Rows from block 3, named by matrix and row number. Rows with one number belong to one attention dimension. Each number is 500 + 40 x the weight over the matrix's rms, rounded and kept within 0 to 999. All counts start at 0. Numbers have three digits each.
# v: attention value (model.blocks.3.attn.v.weight, 240x256), inputs 0-127
# proj: attention output (model.blocks.3.attn.proj.weight, 256x240, transposed), outputs 0-127
v.49:543502434494476480517459516561507482578505515513489436456476573549586456469492557527450439533472534528515538466456430503517530509526485493507546500509400453499524481541501471496483572469501599537533560555495460490527521468447455503499458496515508556425489469444440487488462495505481484541463579576496491415505520463498499548490441450513542506447484509491511498578479446452466502511516
proj.49:449562494499418501552535423489510471561518479499525518470604492458500526479428561514510407495553435515530501470404490517570456457463522488497433487441528462473503565483518477533498515485499469504483475490506492571466473529495472600456525481481469507427499485518471442539497486556505531518501465515443505530444463475551497442475541482514534473446418472491496476476497558488493566495501
v.50:457544458495473498525446504440499402505419534527548459433544466494581454447549477521521485515453510472532502490504541572463496537482484547450467466516480523516512495522538542514484482533583454551447487473481484524450484477472524454480510560543490513516524518511513513490478415438498529527469470498603563426556557483515486467501531489504492481579451462526434442543462532479471535507523
proj.50:562478587519519511525478567508459512447537559472513522515531528523525518484450510440518538508521533562445482536491518397500520450503519411448556506486548520523516470448530522522509484445409488489535502506498485499489478483516481481514493503452545536473442554549546503453492526432569495563543513544521514541481473488465499518536526475517541540505550527521411551545440526533538488494468
v.51:489452456455456566502473474558473556489432550520528473522527441471477535550453549484515473528541571509522521385498588436500455491510462538563487567464484548481539530575489466489516546445428430544547502523450509445490456465476507539460457448506484540458467566576525514497496544477533469468549552499445537518515538486525562547514524495501529554442465524476439528486525563545408501458531
proj.51:527512470507519474419468483559438472522548451529514589527486554505486562576505545506465496550526555607540517531465465517429479497531514499436555487443519480462464490471613478518535488557549550471507470511487522529492556519551438420542564449482445511485464485506468562536490491517404525454453519444586541456528533503584558513569503539486467480503522522520531544537482428537554518481428
v.52:461527478475520594467511512515501460490477477523560556463532558542465493473516468496438497600524523505553466489538523425495539515465499460474473516510472501537465539449540532508417460540485518489541585539577489467438508477593512467526489438506452488454494408487431465470500585468470467507509460518428528485492490588464475505517533552440555517533418477550474519548470404581538407458484
proj.52:497476555530456454470543473556485499465516549528519518496561467496504465472482495521432523550538447572532456566464523458537463499595550481466565435521522497478485569514458476459524568514574595558463549487480471496542537475475443539468551456434432499456487554480483482499484495565532538470499473535513484478506449534489461474467487518463473511478424487518501511460523487510500496549548
v.53:483540511526434511459504506563546476481547515535557471456456490496466510509481412530441503467546497535588530474524494435451541462491477594472466467510532464393564446487440484448553455535456481507417472593543501440538469455500417547477414536455457490464532461541466511394561501480445537450532452481471540514502556551492475504523596479458577535519493507475572525555595412459495487478476
proj.53:530497438553507434500460515461577499489524499504504454529554493400479523467487497427436476516395546491517534475483494450476455517532537468504485515510517465521498491467476544480448519490572509543465530535548559558520487440450559512486509529500491539533461457462483485444468385454517475454514484592487495519447500517492441414467504462519455466467515552498495504468534458506483474510473
v.54:561452531532474485442497499505482458464426410499486536515541517514505476464576446486521539516596487496570439505529520589508505518483456515425465452536480455509465441462549475457448401517563494515516500461551497519453479466495438497472498469535502524503523521469518519404497448511532457470484466550497487544533522483507475513520518548526474449473492468534566534527580486466451547497486
proj.54:511539481447503529520472462481562524461482557495476469513485452522507541464528471539532488499506530462525517473564484480512548490500562427500450519468580422561470503534451506488486506553469509436502465564473544502557539488450559507500498499500496481563516491486553476495511425485528528460509494526505538423460492538465506490527509429562468455469526493491473484441466620512484458465469
v.55:481467487506421466460482457516440515545538507511489522511485509515412490469496529457444453451529512550537467487543504551469450562557474468530614563485479497475441540533478488502493478593512475515559466451502522559535523433512536596472495480539537541401588510461574515478480497522583497484463509524472493514518510543428401496473463490523597549516488452427556472562471502525483457481481
proj.55:546494481502519491443537491457525459518472499461484592490490550485494508500449534566493479548482523478509524532518477550546454494537483589514536463505505487507527427484504464516503584499548489437516423539511445478465523558430475471469528552448498464539394490466465484522419492517497546448501514549512524433489437538509517462466508557485446515412514454507539494483520564415463590463422
v.56:445390445486485435512481499513472476541497520529525526464427518540489546494593449528557535504474526488529494475476420508523491535545559498497489482513494465549547514517528486484486416515412473509506485534504461542615454496458427486470487583511559489502476471493411507470456483521510477546552502494503500474488509471484523515419552448463472545453633458482470512470592430484504503483486
proj.56:454489496486485552530421472505553512529507483574450504529514478490482496467455523526548503498570550497558500512533504554468492473545446509465481529493453459493520542475415604539496449533466483533502530545498556498505515482489464492521429460455462558449608546489563543531433545502501448535491557474473484482518485519514492497490565467450486395538514527537497419499433481567532541528446
v.57:591568541461501546528473533498512430426488477529425478449534565515559475514531485466434410463459478527483531451469532438462516475571563422469458566458438538521477442477465478483463479472563530477609494547563465504444484501492505505556436489577517497446451526555579502520505495493510488425429476468455526485489429473444505508475451442490531499518480483572476524547494589501565485562438
proj.57:440452559512422510482630453542478515552489535474438543532487536527485475459510501533485540489611506517539461457453518538477472458502496541558482474464585474555484503558540520530530536533517496528429548493538453546519506513544468517450513529485466477490512505581579523495508538498493565449528497607488472480527550524579467439465469496466520534547517484479491494496554511481514548491540
v.58:460523461490547536515522514490539505529490567504520547510563517501497453510526522520484459520531491495506529475448431512469485534462444493546568541475486543443478443554499476546401546507479579468527481534506524528541556443461517495540503460532527472473491511474553555429564481518535520465430501462471464525475519455467514441456528470515492523495503420507569522489444476535548508408528
proj.58:470470510568492518493528544476508489560519532548512514554491481515518518474520546560442510532461548491528523513509526466482536542515515515484486443501429429541550497523461443559493526508561467540474444488522467416583490528505497443469447539522569435414448375520425487536438530531545439550456510508519517513521520506481430519531481545484516478550493512538378480489562520537477548542500
v.59:514533528544529495464521514507537472539529538491423497500511531445555523575546497501521492434454436498544513512447479515480507466516440517412452401464506471481490546475550533484466498520509537512479466517507491420563541501552473402505528527473538491518449452489433503487441490490459455487486521513534440485506474536445552529512496498564489455522515545473561503536514466543514502520469
proj.59:491540495479490495573524517563457478576464490535558503509478478505558484535494547526540447501473501469458488517469540512456545538407524520393524489525444469601437445527447475514463443538438554517511512452518535550469472465556476566464440534468479518440526483534552538475526512499527457505601483486512499503520534470460540508559452439452482482502446505507474527553543463432456463464476
v.60:500515484528513547505502475517506535521516506502471509518521470477526481527472534541476494458456500439554567471514494516539528497505472480475542496515527473501464559444542554540476557546489491492552428510484461468425489443532506493502507523444483493483481502496496532554590502540544463500531525456465504590481514519516435468466459528444537473494530454469505461556488559574489516499474
proj.60:513445476524493477507526527594491462523424511503453528488437555428483471542500483555531513523425510481434488547521547536452490519512536473508464505495504493533563466502494462592536563514527522511506452501525506411553476520536431427495519490506521505483508509494545449481458506518447538482446503563546484533542506547442536471568437507495475494508510460529513482497517531524421531508527
v.61:527457512451505488525537450508417508512495486491493535497459448482520567489498532406492476477519523524516514502419549463446565544504471583448503527506485488490467538549488546560613443451526476454557532474451494491574503483467480483497508470443545459534474503423543503457525534494505517439570434521488550460555468433488459491492541438560444466474444468464561523411443479450450544516497
proj.61:475484482539554522468452508621469477541552503500502587521519463516550459464430475519515470475549590510531460564528530505493486490516523464462507472551521461516538389437454548531447454544527457558533527453517513508458495434517497442495492494520476543480470544534471530486430434471475521464503581448478525470536556566530513420579534453510560453439424528505558588442510517545576483493474
v.62:533507453416529453548519476503472491463465501484439527562480506467461536471505527510557521512590470512467541446547487544485491513447530486469520554515595523451514480554463482495466507481520468583520485465469550533436508480481521532459537491495476549536506512512519455470480460500444460520481487430481500520522530504491375507542490511528545530478513577411491444610459439461497438429490
proj.62:540433556503492476503444450492461510540559501507452505547412558479497502522491513499481486471494539493513497536498489504463487449532534453550535515510504527458510517423493500459534533495515522530477538532465440509535488445525497497568469559481491471523478493498456555534524478469425437490537518520548515456463493457528490549474401468476538592456421531563519530532527476484524467512503
v.63:480465491512522447431520476511631550512511522530569499539516527464547542553532562490520429510474472543462392522468526450491485434578554488527509471466525449498476478470548501575507479517575529479463494521493466449542485529503578481563475477573533491443507507463456564516505514528481473502444483422520475490565543469541464548475514540479482479508469513448499498513477402489506500533549
proj.63:531520559459528547471548518451583532521468412491465512482520552473493394463425483516429456494550512552603545510571576486527455560471447529513479470503537531503468505476425574460463453497502455466567465445499521460500533488460565524456498537497521453493479557543460488502527470481348560530458490554480569517484498460509522440509494533486521435493490477486562541437546463587508525571485
v.64:498526493506521502487519434503478462569580480444441478518508557450490578443463548514529550486540456561544503464557478558511499538505504500469506443502552494463502497550567428478560547534500509507444614506508584516550498508506531481480450442489520483505574480453523492511457484470495475538474531588440502533506515470501469502383500500448447456469506499478474512516489450477515443431537
proj.64:481447446508471510535474501505504575571487556537482431519550497550481517494455457576457562541507520453480467576466509495526517543508494482449479496485497478479465538479356523548416492539482483490492464517566542468497507483497519550505528511466527481450496492505476528497540469473444481451533431499477514445482467473449563500494510512551512550498501443485464453486444524484497462515534
v.65:519494470504499482532409496544469526555475516581516532490505429589472481422517542451424465466521494470495552546434494424546460489512404477524567577491534486525564470517467464528480437520512498520498408472491538562501479515560494489540461530559538538490464456507519521457486441475451560491514495567472520455480575522499510492535509521480478515489401490485490519504569413490526547458500
proj.65:474471487457500542430554536469493470525507502455520524566550486497555417518544539524549522465437479509505479461590525439432454507415513545479474519459547531491429440485537520506517527442505441506464553541523468574547462527491497541501530456570557462509466441468513541484465448475573513447504555537596530468499536527473514475489553524464482489563546463485470586473567526560530515446466
v.66:539449487535514516548548505504478480515526482476428546481519531566499519550541540466483469573516463464459488559518548522506467390485505528544473442494460455457437478537477513552502563540494558481460470543540529425544497504407465476551497534535462474483523557525589489500523492490526523506480518535499539450532497549568533544407465467527539548522497450466497519536421430537521529482469
proj.66:439491530555460507528537516475524510580531534513527500518554564395464499524528490522413491475503558485536530529419483543477513526496468440519540505491484539493466483493518579498479555486535472545484521401452513504448506505484457537579451478470508560449506422448420535506470508493454516472497530484564499450505554467546554476508539541532538542513472496510470533503497522553500538484441
v.67:552445478461543483543489456484524489551536504536511473514425500484487521572527493447450448424462474502440501576478530504523478482508530519575490502515460479503565445478496495521428550518476500511531504576560546472514465496511505437524498505512491398474496458525489556525510557536548533615496563563463577440473565489479471535452474529518474499486475527475408491451460539471477506530411
proj.67:531548535520549495494444551514484501609438487483503477472445528473507481501464465471501569392496470514519467602509491516486488513480425512520517566514483499502515502492422529526479521495480486538445557523433426541428479538539439533528535496472580557532510451492545486477513518468562482545525474453495437470442506460464539450468542496453438446544480515512542465519499477547493482528468
v.68:464505532476530551520457515427505434477503550544558582558499522537550498453517517523505562537505566453577503479524505542454526459511493519465572556447481532505491450516501505485518502456468518526432474488438561418486514446479441530441438525574554541462480476509525508533476546547513498532477541495452521575464457578479490492517472464534541471473500474428594497502510506580485506551552
proj.68:509399565562511408548428488516474472497541460457550456421465539486532474508505543515581501432459512509490519459478496516553408433482532503526511417480553509470543454478541564468479459520495511489485488543529561480516475584494522498587489472485499535482513557499481472513512513457463471434565504572490485446576531578484490479568464517433461395494466559513517566587526530395463508518512
v.69:507578484599528461508523479518491451482524409477519483440503531471486471535441477454529481482484559424514537490532474465392549562484451493462422491491520471525494556447506469445515486424465585464433554482405490473444455543570492564500484505492504507411490458497506466492474485535486452421553454493497482523562491441521489504583501537493466483576538500479484496483571481437506496554488
proj.69:418507515550430524551480521468517471471523537538453491534577505520539486483475470472536493558496479433454485493560522449539525440515525491548526409521522497507548539502547498530506408522525541445578459464558544551529504431521511563429522427470476507524491573542515473468491477480428525466583420520402449471514592553412547471537417489574529525482532572516527462477428462548455517484615
v.70:541513528516459489459539546458549552456500525572469517520530510441524469484527502486507501482560480459403522490495462475547556495438492432466521486404512489490542521475519532533452423479552484483497472525503514532469473510504405522523494485526533585439571551471462433492452570526459513550500565483455509520512560457564537552495506440474503510519502426497468495530429471489521523551514
proj.70:490493564559476542500552477500444543517411464543517486463462455605468508544534512491553520467536440514454475477498530504510473481534522495486425449455510475503482556476539512519465493494482539525549495520521515489506516440502547557510448534549521506531532504499474422527517452466448459504569486477555457513509505500518537534461485475516515520513559539529505452507475520541462575536459
v.71:524506474494465543453538504462517488539580491520454484509445526470476516469502475545486480482515547584519542517510453527617463475554511530520491483499531429524515486478474470542460463499493446496418512499458478513579505469531528492435512519515538532518471467523513488520469579495490539496562478512558510496474493431503525525485517470495504468525477498485506417531438593519505467504524
proj.71:524489531467520516502490529502500545509499494480548456512483517528556438502552508524538498392469507552504525539490484455415573505413505502555453526473538543600509523496469474532488445490543464493441464465530479533486570436490496489540525566485405542489539523508486453496464543457479528502538500464468497523602431543439566520541435470485538585485509528515462501464498436533507523515429
v.72:539550456522430491487493554497471535534486493553504576414534487372468443538517479438453452495511527545516535495496495502515494524503511502456467447429487550477518429433563489477497573545500541521515579410495547425491527553481467506524486501522525484548526544457585521526567507465563542530558464481567468514532499495486462473554576600491492468540509466445480445462536454485469484520442
proj.72:477469515588507547530477505591538559528507542466499520534473501430499524471552513550463484525528438497453521504571502498507506522449520468428523542517418549506456472492427472513573555519422508539510502510559495509472504429544441424446516526473500495524593495533581502530518425489513466552479483509482489542476538517506443491485529529500510533466527480486465457454469506521486527490489
v.73:460556513500514471521490603477537481555525470553487486450517480498480489522509458509514481493460526530486436528486516540478517538468532590533493525500526460514506409506500481473501492501510501488448577449563549509531492520464541409447505465488538569523440442501502520459457419454513523425502503484524431498455428520470493456483418523520494572514542528531511516497510470572506527528544
proj.73:468521481484458543503493456430582494476552485466537480519539533501461463459507538499493474483484532436456451469514491415507527535458473509544467469534451547551442433439493509496538428450430492475519457487539515549532533521557547475494537439489523491530498539489521610489597507478529506487504452496450490485486529534521522525521502485423557521464497454536504529518534508502550451484458
v.74:493465503561538534474454491476499493444467471521539501460485521591520505451501488554509511528534494543496490494528516527460506501535480535459508505469543524510590508469438455515553531461498596483390554466389459536441488457433490573483447444440504515505549495526495518519456646489494553501536514466507525487591439462502533472544495453555486470492475447524515535553530505473546560433549
proj.74:512475503504499427524487503448461546467518506445446412534573363511439475498527416436510550465463454486546497429529592486539493409450566506514559409465589510417543544462484527478446521571515501531514524454515485540542506514437579473535462487552485514428584507463489416516442462519455472419522536462544556527495473554451524517513549554422499500488480501534487486454526537487532513572498
v.75:506586478447523444521448464522489515540474557532512485531524480430481374467487450529540503482485473500511522539509490467446436503484465579426381488512503474523572484476489462428472530572559537529486509544539532520539540478493480509607463495551546519484499516480510522528542472520535496554482470422515502462471514431533496496474462511459500521480520471484492476511494524496508513498494
proj.75:500540498510513475561471494484493497531545532472536488504525532513496538480504529491519521560523520481459512521498483503554532520477516494496554467475424516528456472497481510541496496448476491472544493477549560453512518464532541527479551494537472494501514494554577493485528544453509568554524429552547485531486524419450542500543532511488478520475456473529488466514495519486521492444520
v.76:458469415491558503512451536538546501470538492520464505535540471501427487504477508567579451493476523502519591506443450510494420552463494533464534526487551467549484496539458558525510518509519528528495458558514493545545547508451537515466483481417409442531502537550479492518514537509513500464523501519519538530467508502530528523560475468547525445493459539502513469544483506426468525556481
proj.76:501583472549519496464535536539429538437489503534527461493517531473589495525501441470578430499424536509553533505484496493481567452448561497497481490478530508486526481509604474521555507500486497447517466496511505476500452520439482493537421508457452554510557453464505533563492481490477526436386514508570502489528474471567463550457503411480575484501520468493478474493561477545477520497479
v.77:439468507590472457469527505533533543525532532476530576521373495494572474496566480486496553510438467511584463472542594561526526507414541531561480562548461463476497571530461535469429429472515509468431555581525534457571441472439491438541531542509520458475539441545452552525435464459488486525490425469443555573472521495503532526416470491604509508514509521519533551483457467492476532542554
proj.77:490496508486470464557454523543521501540510422495486390463527522483478491524480481501518533470484521507493476506487537503528434485526470457444561454518471436577401521453447579442447478495534497517500469522449509536502490517508501506491487451471501584492509533391531434510482494525518520441453509524524457455448486525488532502495479474484517415496475573555548544593521527525479478569399
v.78:476492479564559495561461519454467470468501511562535537507546488540505446575585503511517505496496502486587499497511483441493469458538450488530508513536469555496450547572467492502447488541563485424522486502400485545527467500521474495508550477486503453543449476493506447491549542444505552477490479483518497475429527536542466537497512506501580504547526511461510465522488452492532539480520
proj.78:520518455534442559447505522450489522499533475466468486501437556442610470485477494498431528479540497456500483538580476506524470437515535566517540553501513490493547463427581546531489556438528428509472453421491524529479443545494465526510425544541518490462457511515525482451468448493500564502476452570448508522565454471497428539457487547458555539538567571472539517522472485521506518462534
v.79:571496516475488497485511523480508458536462474494533436547471565569535470472550493467502494565521461487499476533506452545427548468524527537457557464479530524448407572514465491526530484430519497524471537527492483510484424506526465468435440549536477526426480583473487514463530534506491544465559548534476476507544454542384476556474484444456458456453523521536509498557473517575554530484494
proj.79:500464503521517474513550511489556499465509503471495553530542463512527478490445493531511488495530512553486514496447525481508453495447467488526467461558507513511546530485470543488435526560460508546516528477464491485499454479491519509481489470474446546486530485503477478481443509440438558496507474463441520531502534482481558478526474507490462493537435499541541509522462491494495484465532
v.80:524483542547522500506563483469471532516518532532468548520485545473485503489405488541438550510511583434440554590455537475503540513513482535531514507507555521417473489494501459618531600426494498452465542510528537488528580481432573508599541487487432572556551458555539433512501509535524477495508549476512462453489559486512527516550545506494478491503533565488582520519531520550526472521546
proj.80:428496454587590419522539515483551472530485476525545489537561487469470508413501496461545488509530587543516565478521489434556481533502541570533577416494540487448476470475577447441483448550533483470505473483428430456505462495492492533526499482511525542479535486462487532507472529545491525623455490479484574543533543579517533514529500495547484506530516478564514450466510465476492499458541
v.81:491481540482483453491559513470424535441484492547521535509485449513440503466537494465447492621575520469489520486509551467494470474504412490504482444508458542443523483517548608491497567549486473487465600564462519456491510506537480501591554513549494484462466486487492471528485479414490436479537457501506449445524433505449462631540474522496494465468500484423532520484561405504543510464529
proj.81:466512566460529462581484458576490455491459560497455496481530492448495488556515478485480509517540468531502558543559494505557480482392572489470521491488590504518495524504455498489562494458416467521515533519472503520465481462513535552498501532505542535510501479520538440480514440456534479529558513490533489498551560493576556465544492516507482485459528563514517499473491551450417484455451
v.82:428483473587546540550516544458473466537511474453467518563534463498533480477556555449487521533523515479481497518527489517504445523488487507456534557527566540498484565493423550516541419504553417529522440510526487563510498455489504458494481459531535516474544511507524550511429483569480488497485510554491489599428522500512508467495519537499500486441445540569454478445414520458524470455444
proj.82:512467521489533469467529546526514480445565533533519469471462519564512427422550465536549584463545505514529455462521519527562492446517549495477466481482452494557465495479529502485548510499521518513470523513524517432527498567489493502506446498506405538467442546515434490517533581450487497498515534509537513458513536502475457543467490547443523565445507525451554510487505484460510438456572
v.83:480542450543475519519495448452560510485525548527535502495511525538455475537473480488482491507585492513511560537493521496489488515445445479541520520472504494494485468531458537480529480509450541495494552554443462466482468551527456494469516490442452508492391563530482555515504530566538500498471488537488513440454478530501510485465557511542542558499471510497460502468490526529487469486515
proj.83:491491462517509468468447584481491518520468519431473516492483485447521491502506536486444434543467437473475475518445547458477513554483532535499480503519463507519493458474517518513586433529528496489448500552563466545488474502510455504513516561506505499518490511546480521517432505526517472488511500524491475494531540548505472559490489553502434487509481579439520525515539505472532490465525
v.84:487474520493460514535491513483447528489528471545518498514579477529531568466449511586516440497450422538485509539469510465508434486403509482478486527515527508498462541503524490485474495525505514536515526483501611575477531461498502490509538502547458481515529487530519467513506484428427561453499429470409449490560513473480475509518525456469452527513450484562466501520520532430517514457467
proj.84:447490524484483535459554449517490553449517555520506500538519533496524443514472550496503525511541567528521539593476554509445517515503481526485475540498531496483561508468526516497463467470498487485559484507488449475536415490509475558541458511511533514506447457531495497477553401536467529446481502543572450475498433529559475471428522496492542523564521480445508491518565471511476526515498
v.85:437420463532481567474462465521486499388420517497447512512618507484573538468591483528498530494515432521600494527471529539470510427481515497500515496458544506469545510532527479471599468495487548520558488485456593544486417546503578517483538485489505459462492507412538422497502493467434501563485523466463512514505542481475449446544539518530517515479510519512548484495457465486494514471493
proj.85:562499519449470484466527532448497544548582519433474462520472540476549503434515473550449551483527424556469424442529577397466493472504517438499475495475580570439436498489403542517469514550428423539435483536475589473529459484484498425513478480468573430518503502558480486473521484533510430423484497568545503531469422530492482519498527500422497474455535572508493541452569550618536510521506
v.86:516511481435530490559495486506414507483489536530475534523531426515538543503502489497591484463555513519543575450508521461478451467561587470439433493480480485480482416483626434442514468460455487519501503553495548483485444418519552595517572468527519487513545528515463606436514542533583460513515452446476476538520494559485516508466434548507545502462478468529601468494510471502514427444500
proj.86:543496500461519499529416432501528499483521452551587507533533487548565532468543534507514528506482515497554496502484381471499468546480527492537604557442556483502495504475478475546514479444564524501588463482477498455538440528532514509548507449454468430436489449450495472509515523583498466524499499584540505458582418571536494512532568453516478534576415490394504619506503489493537551484474
v.87:440459464487475495480448581484494460501539514488564570531513563489480590497466496530491467534494544568503515452514470534509417464536504470541523512539537533530489575433399545496480493433362514541551510451463559490488469479498463480567532538445494479572524501495524482519531533528508446512565468433488451535495536469461514543532524498536492530551554515447550458528546535564498620515514
proj.87:534510537525545514457485454499466500491526555425493466508481493536511539497489514447524455512528517518488484522495520496519467440419517509464475511499540530475548493520509483504500494414533533536528461565437514431489542485462421441495508403470515530572521508422452469512509495556506521493507512527474439458483434533502485508513501457538497444460562522484495491466509464539499534456436
v.88:511492487506541519481530436428488549546547470514561460474544516507565510442515514507506507436450458465500463551479456520508506547497521446496444464509524444542500528478540563532498504501514457548557559470527523439489495494465509537584582492515510508435479487564571487441466481495519500506494502501536471538484475517475505461520531451511565503542503491578508531553493567475537512421451
proj.88:493465481473496532511491459493572511406500517543514535544502526509458561580516487574518440492512481558475474537484480512494597539533484476506470488563484541497515472521476475445531502575539492491524508421508498551499511478471550487476576495421466517489513502482521472469528491516516579539537533535538529495408500511536550426476465490491527486435483460444499529481536496468517481539532
v.89:496507581493476497568464525446439537487509531504506474505549539472536480466552384508551492490511558468524518538583510537481518505482518494464476530475526510499500514471509537501506457412537497426486526488495511555500497475494544488519504504506540436521488492408516486513504498532416534486441554511441448523590598506451522448465461569462520509391552515581460535506482409525548478506544
proj.89:502519514382395441473495495507518520458556458475470536468543427538504476460425500481527556491499474518518400474583473487444518572496574452525519480518542466480446574424461515553489561521567446506475541501501481472518503484514498478471434460554535591515540621533560451488472512520494417497514431472513493566534409459512517546515463502509525619547468555490520496517452523506425555524522
v.90:528602535518445512526522520476498464453472455466503494472532466543471512519489455443548495446512525492481480534488531488480595532492426509467432507499469503497516482524525453553512478486468492586513557492532535525419516525444547555487563474497446451530469510540548461423413440510478538452463441409540459433478465466485448491513499441462434482451496527506506558492509507472465419566529
proj.90:487529540505459484520523450518483473425472441493557527508468441519465522568486481488491485501537521418527471494479519435507568560487536494499467442556531537566490485524473491435502373560477466425562505421519513496546481422545520501499498515466453413502521492519547549428477508480555472507548451462561531493438540531533521493535490485592521501528517540487526440500453525513487475506511
v.91:546475477503448559477436450514460539422482498545619504542540410545476528521558503514543502427471476521479439553516516427516416483523520502528512520469503550467492407520469430458467524495498584563523502463449527455486493470447500530490426478541500453508477449535558506522479426518492545460485443456505401570506487504447501549481529496495570482553430517502504551480519508519438519459608
proj.91:482420442479523575445496498501448539542521475511556547550522518454520562553539516496517495516522524496482491542528518524500465459491496556470474530390469483494441493468587454501449516452504458456455461502575547409485518515488451492531486479444513418535486531503491492537535445554459542492479489569548532532503496527495466465524522523525422441573524471475379506545552492507547571500477
v.92:465471473450500489535453531498514562513507566470505475468456483513539490430539419489472474491452539589491482524516473490493531565481463490465472483517464533533436526487478501479441489537584474526495502613523442419458528488560497429484496548530438488530572479530534531512505561455494535506508541562428490462447571387416541440545511458484542515513540521513501477586471448463484500440492
proj.92:524506496482489550583498494568433518452526500462519432496513505467415448402500527517507508514576509516485514470459485517476428529562488481454538502554465502543506528507412546570520516529510484501476440495473473539473512483456439527460547575530491442439515485472460485488521477489524507494536440544553486531487469520518393453509510537494587530519413474474464526492504471547521490473529
v.93:478462450536513490511507504496458515495552528534511485497485535471467513497411529497585476525479468457518544560529431516542458468535467509449524506487590437541524541517511498440478493499495485499509488434429506483484509504487535458456547449499451533497491492482473509532549521554464474465549544475525434534537501468453514508486583472514529504517548539530531454550503469491451503515554
proj.93:500471514462502457452483464517461488426551433433515392466453499532540512518459476504449508493553456477429458500532489555447551488439518525492470500506456613508533550441482555485573485487427495448512461436470506490488453503470521500437504488520522515513523554521472543589499492491463404498470520463544542557457475540477497487517470513509546560482447579439532510481505522486453451543472
v.94:526495472484509422470536540475467426452508462551514539524454497517560527488499513539508449488544561515482545485546531500514455456491483514478516533551494515561516543545552560518466534492480504576593468480460486564548486484498497477502529476487543463469509510471501455525522471522546516462488527494468482562514500540521537474474473489471480500481603451461510503450503461550503540486495
proj.94:413549512503482493522500452464519509469509537472474512498492531471532518546460562480505518543473508514558519545502498513461496509509505515511508499539471435492461510513471517553474562524546466574467501555500523472473520495570412351507467410490492550542527568475515472494453510552521508539537563450478505534540524504522478459549475504510475524523481507463527483452462508525546541468477
v.95:539546460442474502514454534517465461449508492446465483504505439575473504512538504437477509485584525444551633520531504447458535524486481559508474516550534525512504535500395509579508483499521511481415425594482487533420559423469486504489480495470463479456452531564514465434510500521531535518485501495513484388541567490549459516524466517506467492518518478459517455481505525506460497524564
proj.95:466517548574552468542528511460506486472490478512444537496502516505518437479562452463469552484437544563530499544502406458427474431509427503597491548455469486546569559500532535517451512527533469499538488500540466477505470511512458516532459518560501508487574474478496509489483526542435503501492465490491567582532515522561485458576499492565499467519520502543499505517493532504478527547557
v.96:466490584490505471451455532489525406537511573394494519496481595441488495427487536527517493445490472497544490491411531567486522503416484451448571498485583495529470429449580485444484489498489502479548501524516471499508521545438617485487506525557522545549489485454491550472474470512449482486499502464480529496547448446452477537543486444443477487468539497440538549505522479540538425530504
proj.96:531501438486548530525559545498479463440486384533520496502461467515459498391526457502520509473443546480534467516538525493495517503489443527561440421516549445492459427508505557486595464439422487595501504539527577462533491485544459509548476533438491500456487478534467557500535486557528480516397506536516497517474488519524453457537537451509487474433522475540462449433466490490447486450484
v.97:510509498529507550495506449510514581451569482537488480516489570501503492523474543521448480452572497516567392445545525500513579562491444493512471456506465543546561559458551519515518507551474482480532533454471486442464510494498475435538492478496513506480500529515477579467470445509471439486501497509463503488443523486469477475482453461524458475502480510476442490540480455558550544474471
proj.97:460491442503487472489493476521487500504504472495445488483530446480465491466435518494485454481510456548521511502469521505418525509425466533531567428487508491527492536489560459468519529481438503514470523490465447451512431519534449543448491449455459486489540512524546492522514554520472502451462492453474565427490419496490463467509534501451514474534492519481515494516471550481530487557501
v.98:478490446472432482493562500544495573527511501475505504456494540483415623505563488498567471477501509542478470500480459594440467502381520504541434501452462518470519477586508610486494479426489487472503523441559542542467505565468475524476537517557574530506483458492513523517478453543484551449480455501507571472550464486467520500533423494479483482547398440544507552504480483489452525578497
proj.98:500512589488490581526493546472499502472596478499467606512478458539482471453463545469507463552535492487518520563524495531525417507496456519477448609456534470486489445458501537435527489484505480492534562556474486521429529490525472517501437537495435522540509500483454573502481494549438514437501567486523532504450494446555569451433496410470548491547516475493526504484544453469514462534460
v.99:457552452531472534504493491546475482539501479456498481427470507483487483588422515527506497543492557462438557524517517425487439505485483520472477501482541505501538486495518522476466439515443448493526467518523490465489541479424562527498525474474479499507510511449498501521541508488455458569532462518494529527513521536545482517553508456485485542476532520489517534534503485492584478472553
proj.99:535516485518496511502535492480501511472460531466549504503513522469468478580490518514491462494484523527533499463490521469542486500552443508489566468467495538435484561486505516474519501488454511468507520517479459527499457493421493508455518499470502555510455533533447538480521494484551510492505507471511425470516479493540504450489527527481478473523527517477484532488515497507466542518521
v.100:514452420460536509483518599497563496532531497443441535446528636518555561506477522491452539525466494486462543485532535472445546480449537518445506537485500544463511471519470555503496509449539438535595460478446531519438541500487433516443527499468552483528550482445601546521534429533488501565441550498528458437436539460547450495563519594495560473508501488499384498498496443546509580457431
proj.100:551575644474495483538490499526493500418520556546510470428487512506496491518439508511530514454511543526501433522506506465454543535468457543423554480474562462474490502437469477522530541530537449535467521504495510481537502550492548515523459427420525556472463509415463460441487472503606493518517492544501521508501500478542495473480449419425516486521543440489497541571483484498535572537517
v.101:524486489480531475521438455474458501504545500538557572529505521515473475490525502423524449431448510564489527496502484473510568437449560559498455455531514477489580452501503535527506556558451499543530505503477457481530509488550515467542473500437459505523587444532479511491468532448586397500479488485487557509531541505491466510495498527597559482506494450529531500536534503555512493490484
proj.101:417538513570462490512487464481564548484512534492495516502468487466490497448477467482537501519548539518498521454514457527483463522506527528484586545469572523493452491510465488478514504472558471462507452554559486456447509510432486499490561483490528533553472495512523475490482540413397501586546487507514469460515486414478440567523532445441469456576450472504505450532511493464512473516464